Weights of a small masked image model.
Model: 2.82M parameters, arch swin, norm layernorm, patch size [2, 2], widths [48, 96, 192].
Training: soap at rate 0.0025, 7600 steps, batches of 128.
Data: trained on capsule endoscopy frames (Kvasir-Capsule), 23.0 epochs.
Rows from block 10 of a small masked image model, named by matrix and row number. Rows with one number belong to one neuron. Each number is 128 + 32 x the weight over its row's rms, rounded and kept within 0 to 255. All counts start at 0. Numbers have three digits each.
After each neuron's rows are labels from the 100 images, of 14976, where the neuron reaches its highest value: "responds to" is what is common among them; "patch colour" is the nearest of a few named colours to the mean colour under the peak. Only what is clearly more common there than usual is listed. The data: capsule endoscopy frames (Kvasir-Capsule).
# fc1: MLP up (model.blocks.10.mlp.fc1.weight, 384x96), inputs 0-95
# fc2: MLP down (model.blocks.10.mlp.fc2.weight, 96x384, transposed), outputs 0-95

fc1.230:134114139091155083055144088085149066157101121122135129166078152149149128170137113102129147123141139156140096140105125084120091142134126165116090114153119156152117065174131148066148141152109141171129121157060146131207112134192069097163189083104157107164073122169091114162120061101128147144
fc2.230:053136131120150123124128120115233135157137188166118149080100076125107143139150125122162110127128060089153117115172125090104122126143106173084080136135136177166075129142187141116075105103141182112145111157080109151109145127153105141072080170171104136078055103115123083131148120134116117168
responds to: finding: blood fresh
patch colour: red

fc1.225:133140129100176164156146141107083099158216177156091163138135127169118126105144080106118111128143138148071114167139150094192103168122122055104117153099154131150155075091192089101112107130084128164109145117167127103077157157166130112138115095075137139125129127148188085195113080119071152096
fc2.225:115104115131119131144141064175121098159086105143131168179111161110090159072165105145112140083137075131109144176159105120068149143080125157108115145186159198082098146151126145078121194114111134120130058144126219099134083147161127163107130120068182133095126145091121137141154110107168104156
responds to: finding: pylorus
patch colour: pink

fc1.285:108166140160170087165179124131132141133105131123174090140105154158155144123146089107091134136167054142080137116143120086156064107051087070194125143134122185145143080129170119147113151134120159126122130116107126107109138135189093190082152132121114129159115032106097121110198132097101087144
fc2.285:079136147140117117091162094089158176116138153119137125099095099128226124116088140136151166108159129112171185060136119085152188164152077079143151123098097148107108139129080108153173166096133130122069100110154107062142106113144142153168144093169123194128117168180147170091094106148170134110
responds to: finding: ileocecal valve
patch colour: orange

fc1.281:128130115181118145111140128087132113146118159118077097089123133111117159168105081178158146118030110206142088135121163119142175144185187142165141174149128124090147127132137111128104191146133147102182146123156157171201114135119132103076123138103108137121208089136098062109161163132124123079
fc2.281:145116170169170135131163083129085175161111070081189112142180117185077110137110164128126191134167113092068094114123099118144117144139203127172092130123097106162138137141116113131139148107158115160158091085163103082165190115151132121095168136082133134128185157137120194198125129156140120096
responds to: finding: foreign body
patch colour: grey

fc1.381:117122095119068191125114136133122167091141139130067094129119094146136135114140111125168148117144136173165103138135104115150133097099139132090185090180130107142140182097092120097141147145079197059157127174134127069130068088177142110110163066110162090203141139112111137092147140056083137085
fc2.381:100172112098134196122081156091096131106122167125158123165060129132092157110136202106113136155143146122199109082059184108131120137112131120124181157146156133082128149172142163118082170114122104102137079109172136130180135137065103159105148111081152136079077140179105163084114091146121141174
responds to: finding: foreign body
patch colour: pink; grey

fc1.350:164116081152155033195147097068112060091126116065124126124112103066122127113162074138114088147102178126142115111175122106158127139145145110119171128054139161159078128131138091135128146158115171136108159149165142124097111181146086164128100147163120108118145125096132133106128176124051096073
fc2.350:128112120039103134073109217142149154116104095118110155158092067137160146130127155148137181131069086124126200169139128096128078162090160148163139120147179153181118126135178174100117138145080128195154130141156077116121088116164095106112093076128115132124123139120098090116147105148163147180
responds to: finding: pylorus
patch colour: pink

fc1.65:091168114129092134128133117130105158114146110099136089086134112200118096107120171118117171134109182091129155130137121081141103129146081148099106210105164126152131066148128109109100124116123155126160117067103061153104141153125085172130134073103224156173103111068115152197146128101100104067
fc2.65:110111152097165125190163120096164147174168110113159156155127103095124147135112097127151131092125135183075083194191099123167121145111121145119036171119094102052186204081100123099149157151089128136126137154153151090120068139131150109148126165124128086118126173122199146095135118118133140112
responds to: finding: foreign body
patch colour: pink; white

fc1.287:147084066150140161116151104133125092143124119147048135156062118114150092058146149146134133126115065100114148110099163108104162145124171117144078145076115136083155116141202135144116160134092136118044140149134110104121121163181143123158122140172155185138131187119108119131122096057068068113
fc2.287:182154100116183118175069154110124207127151082120107128086132129169163137134081151115155147146123117095063187116143092121117117090169106123169107141090160135083139062159091205124097102143123145110100093130050180139145074100133117125114185109162159172123128135108105159120105171126134090124
responds to: finding: ileocecal valve
patch colour: black

fc1.292:119144131105109120095110064139122141133138082127117097149184135109190119057147140090134129142140195142115129145108119128124162140178124143164110149154035158106045184172160138121164150112141104140131148136083179115127121129139138130116123189105163126117128068148091161216077105127158178174
fc2.292:171091142096182114122086167141080129138149134153137095113123069104107040077188134172133087123152102167109120161172130167152155141128070167094091130082128096124158111156101119066163108092058158132139086153136125142117108133126139156132174070110133131116211143163129096126123104153126181165
responds to: finding: blood fresh
patch colour: black

fc1.354:134135240151093123156106164139090165102100077072228121155143144184147132125106052103132125141085150139161151102161139118147138087123083139152139134133143160087119130108114129145133118080161126110178124042121132101121109134134098102168109088121159120088147175114157104131167091131170078135
fc2.354:103104120167081115165123138142158193126171137159117100106117108088130139047124100131134073111158021113147120158162213120106117119114134127088111095161170125114121079120104127151140112115119111095122129189082120114096129185162096103097099187134133121134181128070136125179171125104069108139
responds to: finding: ileocecal valve
patch colour: orange