A small masked image model, trained from scratch.
Model: arch swin, activation squared_relu, patch size [2, 2], widths [48, 96, 192].
Training: soap at rate 0.0025, 7600 steps, batches of 128.
Data: trained on capsule endoscopy frames (Kvasir-Capsule), 42238 training examples, 23.0 epochs.
Rows from block 12 of a small masked image model, named by matrix and row number. Rows with one number belong to one neuron. Each number is 500 + 40 x the weight over its row's rms, rounded and kept within 0 to 999. All counts start at 0. Numbers have three digits each. After the name is the row's rms in percent of the matrix's.
After each neuron's rows are labels from the 100 images, of 14976, where the neuron reaches its highest value: "responds to" is what is common among them. Only what is clearly more common there than usual is listed. The data: capsule endoscopy frames (Kvasir-Capsule). In brackets: how many of the 100, against the usual share in percent.
# fc1: MLP up (model.blocks.12.mlp.fc1.weight, 768x192), inputs 0-191
# fc2: MLP down (model.blocks.12.mlp.fc2.weight, 192x768, transposed), outputs 0-191

fc1.719 097:502542592490530530463447537533484551538514560458530468498491502522527488455519533496436510553519421489508469503516528480504484565523452501512542482519451421512485505495486441508504535532546534561438466569476452430537526493488524489512483418514475490533508525489543531496484418572465458470567491493453478512490551475547518423473493475503605545558534480524553457486532543542455505502479488409527526498478558571495395457542509481493514432521541405557521478527470470436461509529394549537476600481599495451478524544518494480538508472500530507532535482503464463561537517462504529453
fc2.719 098:460485398538521520507535510438502438472524518537398485584465516559536582555492498468546477436465494500511524541502510539427500479434510427522450534575511486495500408553510522598452528523451498507521498488551472467437535541514513467472512621485526496461518502533465520462534520417519538475544589499488445500508486437496500556505483460519483418408481564477458536486530399455602465558561488443522521498554523497532521462525496526500515580486488535498506515503505495506487515548501491459460444481485544512534488484471495547512521492527448493457538520490539530562493499555520525528
responds to: finding: reduced mucosal view (25 vs 6.2)

fc1.657 088:504533542465548509554496531514535582514447480462519518453649506488443498522436531553587473536567538507489553467569433455528502495515486496530523548541508521544449521538476536479458516573465558474546517527489517586497546453450470542424508525523515475518533456544489523534603501492503490527460512551460488470579512527487432483458502424539478512486511496504491493540482515545430446532468495525537527418484475446566462541471542495542460483489489457526530525527482542392570496560475487480481545574485489493494498431531476533472536427538527547495426549496460521505484473486445500514
fc2.657 095:553506566472499447491514440536514517416496539483554497518462508455471485533426497518465567470409540503501523485526472501528493496536618467509487544506505476472521503462562518510557440449482431527514503440469438516463480542424494489545471472558451478464579487479422442532496464515464554495546490518534406480536473418513547533465505584613498481492508498461455456569451475474498458486515509510487506500529492529491541519469475455481477481515501486488430439496484441530517525464501547581458554467558542464544496585421530583529500465574487564535533513468485467514534512504487459543
responds to: finding: pylorus (27 vs 3.4)

fc1.575 094:468451478510427510506506490550540494481580533488471547489523542462538510431498450449467511492506423516559542556526459526464488480524519564520559573493486498528500489472469455404506566508527423487521509571525474453523475428467482482514441477553485496487587445529524482554496564491504495554514541495505513554465512428554497484542513480501504518503471488482538503457481577384567472447489523505439555516537455512528485547491518451465380459529544521475541474484495542478458478530486518444531567499545469514485518546483405477491405498515459538454516497422515399516528568511512513537
fc2.575 098:553515504563539428501461507523466509450492552483508510511573564447471502459505471418461465505450468507586474490572444456501460440536549513516496476500529607522505473517558432464495525507515440537424528519463514510450461453498486474492520462574523505465511471565499511534441460520534518459508504530549510511472519455481432469482538536534494501481472472502560524505507461435524431459468497516487526574400374529572571482501534531472484539514512517535457480533542488489488463518528511442398541505512423471538476494479452498550561526497591531515497567492566441461519463460517534521
responds to: finding: foreign body (27 vs 1.6)

fc1.666 103:538534463539504497472462514511534531562494433511523509527559482477562438541529510494530541523478416427538482539496520479540469491484486489513510508523548443547474506518502584517498529464529481529555443462499460473469537531504426542487482548507454550540454488504520530527570548507561538465492489472475480561488467580488415470519459531488556558503488510410497483475486505487489533539505487523479467565576526512501499525495512467481491493465476518461478471509583553425512531528500530518488548589566439506502444583499466495498458523438468520398465470575608472582459442460419461407
fc2.666 100:502510513500517462453548443466457473508530544478550505511499487507473489442501530461537505515532506516487488537495500477511486491590488465486488528527491476510486461441510476463468459482483461511541518499545519479540541514500567442491438470483494439473502524528550521532464509562456475431460491533530517498535532434543547566491481507509484494524534476521518571527479521445517507489499537501510443438426463492479505549525408613457497471470517505533463431412526343496463491582500554460495506442478560518566534386540513531517474562501529523501545548461446518485489545578537574632
responds to: finding: ileocecal valve (37 vs 8.8)

fc1.192 093:559479550419462509504456499460435508458499434442465497511447475544562511532467518551553516543568573532504501435547520505523459538435498448430560463566471557514519505520506543523486471492541524544583555548512515492415498507562451581501468453455531491498428514473483583424492505556515499481538477587516450550534469478518571528525507532488462527494585530450492503456499580498502471464458449473526496477476528555475512469485495517515458490477467489428546553478529507591467477548422520520451465566463452512475477486481556462501588469487460483550457472479499549494491480528480529458
fc2.192 098:483497431506508471547487559505548476436428528577532475473544559491537516543507497472479461514476447504480507547494552431487486503574509569536452439486592488488586522442472482550513555457513488543437455460477538460521496462533582469525502453519469508474577480498582532500520517488508511538479481423470577482456535412522482479433538533545542431474512552486494520515496519555458489436487513496499516435434504514526505490527512443537554483467469525472488431538420495452546600511585479490462518528491538496492496507530443493457511478501568443462438494490557456558434515487507485575
responds to: finding: pylorus (25 vs 3.4)

fc1.276 077:458483472509477443488523521464452481514442452403420463450526488482473490534504493464554491516508477496506446558444424525501466471461524514517472413526575582495569525518546535499497549436490526453450453505505504481575458395442560477550449533521464552509509546501498548495489525464480514446551510478481526505547507481504541499483501494603540411536509495525498541463465447486444438503470518502482439600522507555450508530451430474495492599469513493523550504514551451462515446516490523493564549469479524447525428522491511537475469516448530518552500539446476512455489573497460564442
fc2.276 088:544470524546494517583453509519504434484546509508465432578488441495442462521455463580491442506474501463468428451554515543527534487533438579514478517451469513473550488504496496510519509466596451514490468469544494568533514542492566521461497523501460427533515465520472470533500490481500532513584505478523529414441544501490512482460474472484533555529466599565510494495447510555404527493493518465439531510406506466584463516495552487585487497460507484469471527526457447504441481600499448523479527491442588444456497507553465527514484539481486487505427533416486514515498505456493510537
responds to: finding: ileocecal valve (26 vs 8.8)

fc1.622 101:429426482527547540518520483517474592546452464508491447496511535543504501464412529553556498518462497489520471505564479557517447492551479544499516519497488522569548473498476547482499516558448517494514505506499490585443560498494491473505514435530463455506483533531455506445542533508571550470477437533513431483565575481507537419520534533489524452488488492521443439530505532502517521461591519603521463465482592586492406433548479458511493501563509429472619454521455491511486483451520513444471512545433517531494504487516534495459513507510456424539532496547564515492499510476524495556
fc2.622 099:515474431528464477468475489535446511523444544483525452463513549428535476467534506511515518472482493563450530499481558469464543481499534557450502577535559411517428466575466435475489455476492550483524492515494496393448458468473543512526586511484529483469507565552487532558517528510556516476523434571488556572564512516537579561496452528487550524505504478530507425559515491570464469422485511502442471516492416522541511504489477554459474425475554482473479492481541544465541545524466535556455488539520468498525535498557531550516442437521540503528539530535501460430535500473557515578
responds to: finding: blood fresh (66 vs 0.9); finding: ileocecal valve (27 vs 8.8)

fc1.718 104:488522471542465502539536521523448521454510555458496481509386533580524493546548516546469468470516556473507536513482410456512544515504494449497477508453434433481535475441517488509523518487478564459491471581586506542559484451400535548535483520439539444538560475542469469533540510501594548436484454473518481529519509519503535470526461538564581514436465443521479548464500516545515447484457486482490546436533472451499453494521449428508422475431488555467498538538471490464460529471431517469468538529506496463504481474480490513570584514501520470441543510464588485476460451541497454501
fc2.718 098:542535507448517492369511544492499527475576536475510475499491432461447464424516458464606459485473536500528488512509470431547487512529507598500453449477468486521526444532498494536538528511499528518484500517477517439550558498509450470495499448547434518477454548425492496498555551509509500449512498485492488485453475498478467490525424525502474532536577442467461518463474548504456515476519475575526470508431443559500539497485598453480558519558491518442487538505465569518527577484516538536517499491463426510538587456520483423470449470473533552478452453550501512449526494418457523586
responds to: finding: blood fresh (30 vs 0.9)

fc1.209 124:479456483490548500543497444505416535538488546492518523486498512481460508497518423585528540469564524564538569548506496509541389540495510507481496479514522561437533508413471535482528516484561439479496494555426561495497474463489513466448449546490513529518418510477438451547496459528454495468454521425515505553565480461521456415541499514558515558491497440548538487446510505515490449473416537552473497457491475478525492455530490470463461435565494548454517499502479525477540428597569519473469497472489530470494496573515528518434455501510490470489605501505429542528446483500572543487
fc2.209 112:581480490533515521458556557449490479516465484500467457477450408472472421502581535462471470513532534460498496548510490477455590543494480556532461465516418519438484458551463454477550617448505474500569480467508436533497489470518438539506467475551537515488550529503514553461505489566538483561439570514414462469557529569487508505498523528467439496443484498462503497532516527492479466505556528471557520508485570472411474516530508537500462546449508417497446547531468576507493516512525503570515493525501468512434466523486474484426517510519419457535491599488498504560480461457533487519
responds to: finding: ileocecal valve (39 vs 8.8)

fc1.177 085:537503495422522482546527433542523553521521432449448558472508509471482476491518528531429446524434506504571552458524495469449507477548511474521498450525555528558528490548541477500547412521457520581478493522576504564428519505517461472400531486514446488408497524494495525523553505461482523507458611461449503507487525427505484514517447495496520475480533422477541475504491457580467507516441532534505499486541527519527535499494468422469452385482504470506624447460533517516508580497505504503569472461477486528482558598453476499489560483487439509505525538516519515497501451541528498482
fc2.177 110:449512529537509557521504431473530472526507506530563538497506428433517534527541546455539526470518425535453462425544483437474596436419499507488464488584504498563502482486538471513564504496497513499492498491463480524543430478465475439593495485602515427588519444465453424457462506526504482482514529493574492498515469557478495495501510529469537528529498482541471485526485525551511490429522519471515465551467488414473434473491487557583498537525427498512532510531442541455514458542525494553474562518427440456482501442523532476560528469521467479517508419460446485437456529450511458501
responds to: finding: pylorus (47 vs 3.4)

fc1.555 095:485457471468481493465530469477421494515516522472584485435482506560571496496556367475434460521438564471438524484454433467520490528518495496534494483465527524574495513471539470514523482508565497492490490462546515565480425477545471529508458518512478459460393493520509489579517481470523486455521485537558494546505508523531509545505546521528498555489482452565493471516497494542561470521499516547548457444433519476532443458549493498467550563443509510528558524545445531473422519508456345509475436523471497519497501495455554556441534464535496495486471435511512496568488443500574524455
fc2.555 096:466509481506458449507495539505520503470497503507531556486492462510484456553477548468560533526499446497593481565525533524574454516530535552511510529460458461484429440510448479458447552523473417463500470548482538421548430503452496517520435388503476493462544595451447517510503516486496484549571528480524481500454500441426552480549459467482457494505485500473537475466496506517519514504481431430453498503554423504483488503512480487520431470478383484555430482482466466556525495503495567550554618556517501482494538521554512503533501615476466482500513526514565530514507509561513534512
responds to: finding: reduced mucosal view (29 vs 6.2)

fc1.441 104:481542468455433494508531485450408518488512580517551482580509498463488539605498489449576562523443471527571414424527574419584483517500515514522556504543522444459482429481474467488566546463484457481486536459532564503510479458499500454519493521481573451525492551470529462514480507552470453508534476484528547574505505564522529518534557550517539500478524557481500496586480453476491559487546519441459450475478499468504589525519484572484532512472511570481493519466534523512486488453506496477556451509524511477465482578487421537438505459495503499453500551555506536395509501518510511538
fc2.441 104:510504543455511530523472559504557516434448475494502484462483529476507516519504458502396512452490531523459571556433524470477538479464475561445462504476474495498447573494469598496459450543442491482510546523509503533484469476503509526504493464500485460484507495472576484471505450388545524574455531453509487368491504535451507522457507514449481509507522453565521489477507506557542532464483442471526523529543498482544427498506511525468519502524589449553499489547535525490566497514414471496379517537549519553396480483498547522482470497542485465569512428467462489560544567491557546471
responds to: finding: pylorus (25 vs 3.4)

fc1.608 080:542536505505548469558516509509477501466473499448505517579501526537517443491465436456479431596415521460538496493513542442505491549469539499527492517486510472506567518438496504487486448496515561434542498469492523420438497479557493472538439471489468528397420521494490539521471524500486508477553524527458396513505510574556589516510458507516524470471418481539501509445428504486532574501466492462443478559528570522445504535453492540497502561469491496510501520503455540502546550525449424511525543414491438507552579515452531506563503483455536467531490500570555502515461470521483464598
fc2.608 092:478475564479483459516452518446520454647465545502453482458497483461449548417498501481517529486473487557537501563489538467584570569505552488465489502464546544499515528548493511468526580459530500475454491519530493463537510484467496486495539452488440541423484531478395502515489517527542461461536509557464497497450553448476505529543471531551501502534513464479509497562503490575428520452500481543539519540419521469534483468565554457467487507540399472548491489470550467545589489533524488511488498535516449482458459463519546492496432461532447444503531497542483453488496583516438487399
responds to: finding: reduced mucosal view (31 vs 6.2)

fc1.452 086:529534451576455557460432524517530507544514497477523515437488448449522472520461510516580466506531452528540451532521506466538456489559514504471580572474454497439572424479455463442553469505484524538545563446464525494500495513533554503429548536510470406510482512504540502491494534544480521510509511537550588430517472494480605495390575551493487509483517529502541509455499543481451521455477425503473473473481473438521555467542515471542509486522435518528499516469520425543479490474493526436478521475463510459543466495587582530519546415483490489550481447523479517560451516449521443517
fc2.452 085:508478478431580475484469466545489496494498405482499549546486543559478513481566476459473534514446481506490461524541498518512501519486556499444490474539514507519442575515494599497459534537464442500481558428532526452446532524518540454422474463569450487540425532422553495519487536509478547446512496537513514511465453534518442527564500456451521516535508538492511521550554544540462468510487525530442538523566533559505448529448519508494438594528483442504414504521492531463486423575546444510503427534489465535486496518462554486562545480433463539471526473481509547448536554558521411510
responds to: finding: pylorus (25 vs 3.4); finding: ileocecal valve (25 vs 8.8)

fc1.223 099:510491443553465526478446501487583497485514459446440503490458499500551594445536448532469459473521504533596452538527553477489483497549488586510496420487495509531519460498535530516505493549530523513516531521508504472487591423515525534435542510493550521506526494524475430453453516526469550521479473578497443524514447494513480529502512464463439550428527539497578501491542446507532529431451467518496461544538479461497442546474483463555517430548565443509447519422526560541498477495463514449520576474459456560487494457502446458564526505487433495499500451551471536548525441486373507483
fc2.223 108:569510551438507503550549433573570521574555511485525508462511516476438516494437511470480471529500533580487511487499600474409488520541491497526499459410516513443466480445485491547438486524481494476486541541457583556441497511505543513526512508506526544507487493477516465548479494541504421519543426487499509401438465482486481545538537478520509461492512513496522529525477555536398477508497459475527513480483523473558467460518519550499508519581439520488490585557495575412540436530499504478482452578546488434476501507551460486497526525544570463478509498521475439449472543559458585511
responds to: finding: ileocecal valve (37 vs 8.8)

fc1.0 115:622542507428479492540426502535485524554507500581510476507453503523524520524440504509520477471542406485473430466546544433447474483592470498499435537551475500504524529528494509558464569525545473487482480549462550550416522555436480456485545475490439462492434456460548472470437484536536430505523498455517501577554452546442508572556496556451529488479529500525528463515447525500465469537463543525517488485469477532456499468456456475443501464476490469483474529525414514471438479447461518519507471450477540483484545518550495483487475419449516487479566545492487483509402439555519486531
fc2.0 117:472449503408460559517563506429507563566551539461573547501487508575498471496564538504408484543491514548491518533463428504542460537460468540488466521501517434454484419559535554453505505483478499468440495464534440475528510544555484578459458503510504448436444550490433501511551487435483535555458477517474532563509504488437480567489552492433552458514443480536504472478575498496514498482516455526510518502514450517530509454456474483466492510582502529505437512447470506472514457508449433473473526556481486510578475531473562496485510508447434478574400511541437500485461505484470554469
responds to: finding: pylorus (27 vs 3.4)

fc1.508 091:506470526439420503475422500465548533452442433508451536494528530533492461477566561450529541524554454560418482449630473551464562503441448493528550457476461504566442478496519512478480498568440490587451496533407521476457474574554460503511538470545507554512509565463508476473461506462482563422507533454507504472435461523530525555518463568508467513445498459536537428498486512507567526506516493461468500464549561525476458476485543512496406494560513510490486522545509545469538527541505538552499456475449545498453492480514492517471515461554465476527517516449488488475468544484549545467
fc2.508 105:483534553476535476525581534570478534515578517499514504526457437541543503431557467529451424481545509523435527540463486542499517470484460483454508480517505532527541495490536542498569569522523375437542512545571570532544471480509548530447506497472488491460495526534434464457545444453499509461518493558432526479545463528490493457535495416462535535488474449465542542459547441525498563496481520540512487456462519404493443570412488466512568529494532505564433527503525474469621495532578468533508480579488519457500550520530555495522482490491523541517528472496506557519480483475476504480
responds to: finding: pylorus (34 vs 3.4)

fc1.448 124:523509462521475549499516501530507511548437508496448544563487493492419489514552461493501474459504475505504528575487533495487580521539534596539542524515462505559493484491535493502491430589530458508438504483547462464452498533546493485483505486471513479490476444474600498492515520438432465471543476494433561575476594487460465459498502568485559549502499437546549470484478481546560519550444524516487471485500502495480590478515553539442539564517521506551511462526449444450397604492459504443582551472430547509481499486536546528547489462556507507460480490518532440533483522486476532414
fc2.448 100:509488453481517442523568516545475528430537495547415493558491541530503470482436571482553472478519476506465510602465466539486517470427513510450453461550481421528442512530442491515490527559545538483508516474554515473489542431493578521526469603514411515476492594425509438480483574509465461518513499472489519529534519471456531513515509426471477489603448533471465476508516494490472474480534442514483495491500483452531483502460489534556484520525523536514497513488525481516511408519600523551478499515509393421514451468437553508428470535434473465534488510507497482529561497435487537463
responds to: finding: reduced mucosal view (36 vs 6.2)

fc1.684 086:512554529491517465502485526474485435471508485496473499511525545449543525548460478490478575431530509529498510539493400490458468495529519445541518462451508458492505440523481488485505481501578480462559511552500480495496461461501475493490489455476543564541497488520610494547479488482585499498469504519477567516439477528506512505538516551532455560515470484478581448491546471514548532473463595469548528574516446464505502537496432410513438480502474514472493516509476431507513534522464508403464402482521447521454595480493453535422457535390496526493444509420554576469501535516561521437
fc2.684 086:512536556488494453522463528530472573475530547432457445577448495457511515414468495481532459464472475499543471402519399514486492563524504475513557459481558538494466487488407518521479465482478408539453514486452488496419492454455471466552548475525522518516466438520507552505534547526474432468539459514563431491505505531443509511492559488538521554514481474526510493521549464542477576395523418558541525515486435502537559474467498491493481432530452525574482473555508493518458517457467539477505505470476468532478544427559533481537525570475522508513486528445508430508509558483574532545
responds to: finding: foreign body (26 vs 1.6)

fc1.39 094:506563342520517550477510464503507504524460536503458543531527448515484489498449505505472544492518561538470445514500434469527553463469550466508447480518516397502499446508486507510578589565497461463525417522460540485504479519504477457502495474501473419530514499486488515537530474525485441504486449481543516474547553505556529497498573497558541503479491453390543499496540519478406548495482478456496519462467506524468473474454595447546452482521519478492546442428497547501584586442537481487497513469464534477474442525498452488510520374525479480511509485450507529530464511516582531511
fc2.39 104:511436504488513411523497483574488403545501450447528536462554526495529465462566504535563521496470530520432539534455534510466505449587509425466541442475404567486515483543420538490554444437516546539441518443482515449464551425539547504506508485509543528546481490487503430454460469548439481581419461533465454482484485536502490484477481497470492515570545492541534499485444467479537530482499548476470501632540485473466490492533470495432522524497483503500478499487546472476520476525534452507533461476484464530537605504496483558524497566484482567542501508476469503448534566560493495520
responds to: finding: pylorus (26 vs 3.4)

fc1.714 105:502497570515550540515466508518512552413586442582449434513472480491484580513526547479489554491534428445464491539487516392480450513514417485586480503503518493511491488538543447470537528504513446582497572505502497495525484467519503487454517475478463526534509519435501524460499525519455485468480466510450455491435514409469421482548495547501566460454398468548556567489505510489512544424530495548507452514488430504546497518464544412499507549516538539468466482491601510475444516456492567493470523451487504541507465524534525459526465527427432491466534536481444474528484502524524513445
fc2.714 096:519462434518514520510556476600526536496447477562521460506468544455507532456461383490523548552552496487404485439475516491553506422492481462458509489428484492488480510511482568600478537517426490530429483571455432558505518551517466504548522493474450535497430452510501487496511506541434490484456456554474552479472477525519479545539447494509470498544510456466523430467545512488520504458400439512493503511524518422467467446510520494562476525489528488474464433496510487492476526502512453413406409507491531534538529477514483487477557522553452557535491527464552498521483474499559580484
responds to: finding: ileocecal valve (29 vs 8.8)

fc1.571 121:411578420543502531470458504481514491456570481569516464534506567440566480480379496459481559452557503550486410536508427497530540543525481524559571502508510488534502512492445420571541442562510516536500569509492497512416586524502542523495515502456524441581489489562453483512483481429546487467528473563510545435498480512537505553503489529470515495506503515560531495440474490426513477568444547540538492469547534473474502506496531463499526483554442513465542545527492485498497531498411471459530503534491456523534498466572483538456517523469555522454517448536520504454512479455434507487
fc2.571 113:521509546519462499591531500467431556457481547544491392509494462541482465508556545465490477485536493561467508553582507525483532470528516551561489566524516447492460508465575479409456515467489473488505420537596522475503480538597468498512551534518486525463491513474479507483505450551501466438458483530502536465522540447553529505399462461530507514478520599478543479512412502498525490571506562445609537495478541439591491507495521539516447518494516518496485482470535542470541503483496517519488525507497574470531524429430503447494551471492435432437509516464486532512535504537549511490
responds to: finding: ileocecal valve (51 vs 8.8)

fc1.506 090:498498564532414502491539531559469439448439452453459518495545455503571520458476475543487490448562529510460544544549519515498454501549477494489555440491455500475542516577526471554528499489509453513448465545533469536485554523440491537445432505505455423519500514443450453468539545469541481532424555528505527485467473477501503586531572516550485500507489435444520577566532485526461473555446532434556538477554481535504533450461500492465528498487519466502555430437541488502420480517463483522509520517521435544471498458520515546456504463549458410508532515486483539453432533567531415548
fc2.506 105:525611461493502512510462476505455547476487491462561429477538472492417484543562485506521486563404472515583541430533523446486519461509565474549469477534503526468443498409512497561507445469482559548536415551512505505480506485585551482541475501534525472455562473559565568563572501538463512493491501476513504526509540511509467496441532541453497524486520516516518471461473478426475442549520444577471520548513521558490546504488524562589519506479414529484498502518501536543538466423458528529494483548437511482473540513518473497561456603453485536527526492548504551538520475460493509534
responds to: finding: pylorus (29 vs 3.4)

fc1.133 101:509471483467487492528533542448516581500525468450506504529441547451437575463514498482520529474514436535397578503503542484496483598472473412475456531493496496488425539504469475457479534498487529499502529540603433559540474522497569470496553494560518473513521533462506569510435478531489495537509451526503527445429482524541437508574484566479522552503512529506476488483430493499470484472505417481584507514566553519471450499523490421483555572510516512383458535538404446476497460500509489531503534453518494536523493501419520449443444474433517533518472523482546529483496499550497511520
fc2.133 110:560581459508445458494549483522501589530507494475446430545456517468543485430480455457533529495522425518485530509535425458466471488435538485497501545458467509468455507567463491485462481489562440484494527503578415570456550499518481465582485506501539484511470441553531455545498534502496542487518449548456473523497489499484474435432480368479460495552508522456521502526463555484538482504559480540597522528507491479539475499485495543477545490408470515546436465515399481439520542555566502522561514549470489469517493452513496497511523495456508502439422526534476500454553512555538521537
responds to: finding: foreign body (31 vs 1.6)

fc1.512 072:490473498502577569481485544489473579546483473453525483490523554427439487497498550494499487515508486583504453485542461526518453519510511426502477509502503549475472543460433518514453509519563478482460501505538541490586588478485523538486523457448483569477427509482529469485448544490530496504533490453474488540448500498478515540561512572588500550568438471569514582438518490483485426509463446455530510519515545409506500537430489484507482505475500556513473546483501534524480493465508523529498532582474617479452453503431546535512518576409508432475453489548508496463525482440531403485
fc2.512 075:467570416515497505499438485444503458520532466521438534526484536509501519478479460517497499427479564525510519503515521411490534511564443514521517487552518522562565535524476484453499508514526475522539499505520517567571495565485446518462445552458466517486549573478504518517400465472481558483528542500564477472508550450526492460510574516506471485474491504532490487428465427515515476567510515564444416457480461465472522554489518496525489470501453550545447475531497524580512487514507545485528502571465506533459446564530487558481411464463492440419498564491398553558446523443416536541
responds to: finding: ileocecal valve (35 vs 8.8)

fc1.558 111:470549505501421579446476462459530463489470483475481532449528492471575516543500485438471500461430531554460526541495390519479492438481488463445511464453439446477515422556469470548498589457463535561489498583451512510453509524401475528553441497511527487486442561518452553562518550483513459593506479478441523524508575554503484488536515543558480494511514476481438547477498464467476529490565472588542505491509469502509472506460514486514449534502457475519492519581520480462452483491469544481522484489551555556468589471523499477571514463453554555529467551477527441458512507540482461514
fc2.558 105:578539448478562488494515454500456478486525530531611509533455494459488506555526446477568466502552477464487448466488580565528467560468523509521518563549501582450499509479537499524455454526560504482502478386473485521449482536456490497466470552479462546512501471503571517514469475569484491481467559437490447469492474446460533504518483528539439528613447458534518483480449504517634521487418502474504497500489510514558549468549509490481516473473519431505477483473506520511492568496483480525476464496457511455508397500513481536474455548485490513504578460505523542456490509490600489606
responds to: finding: pylorus (26 vs 3.4)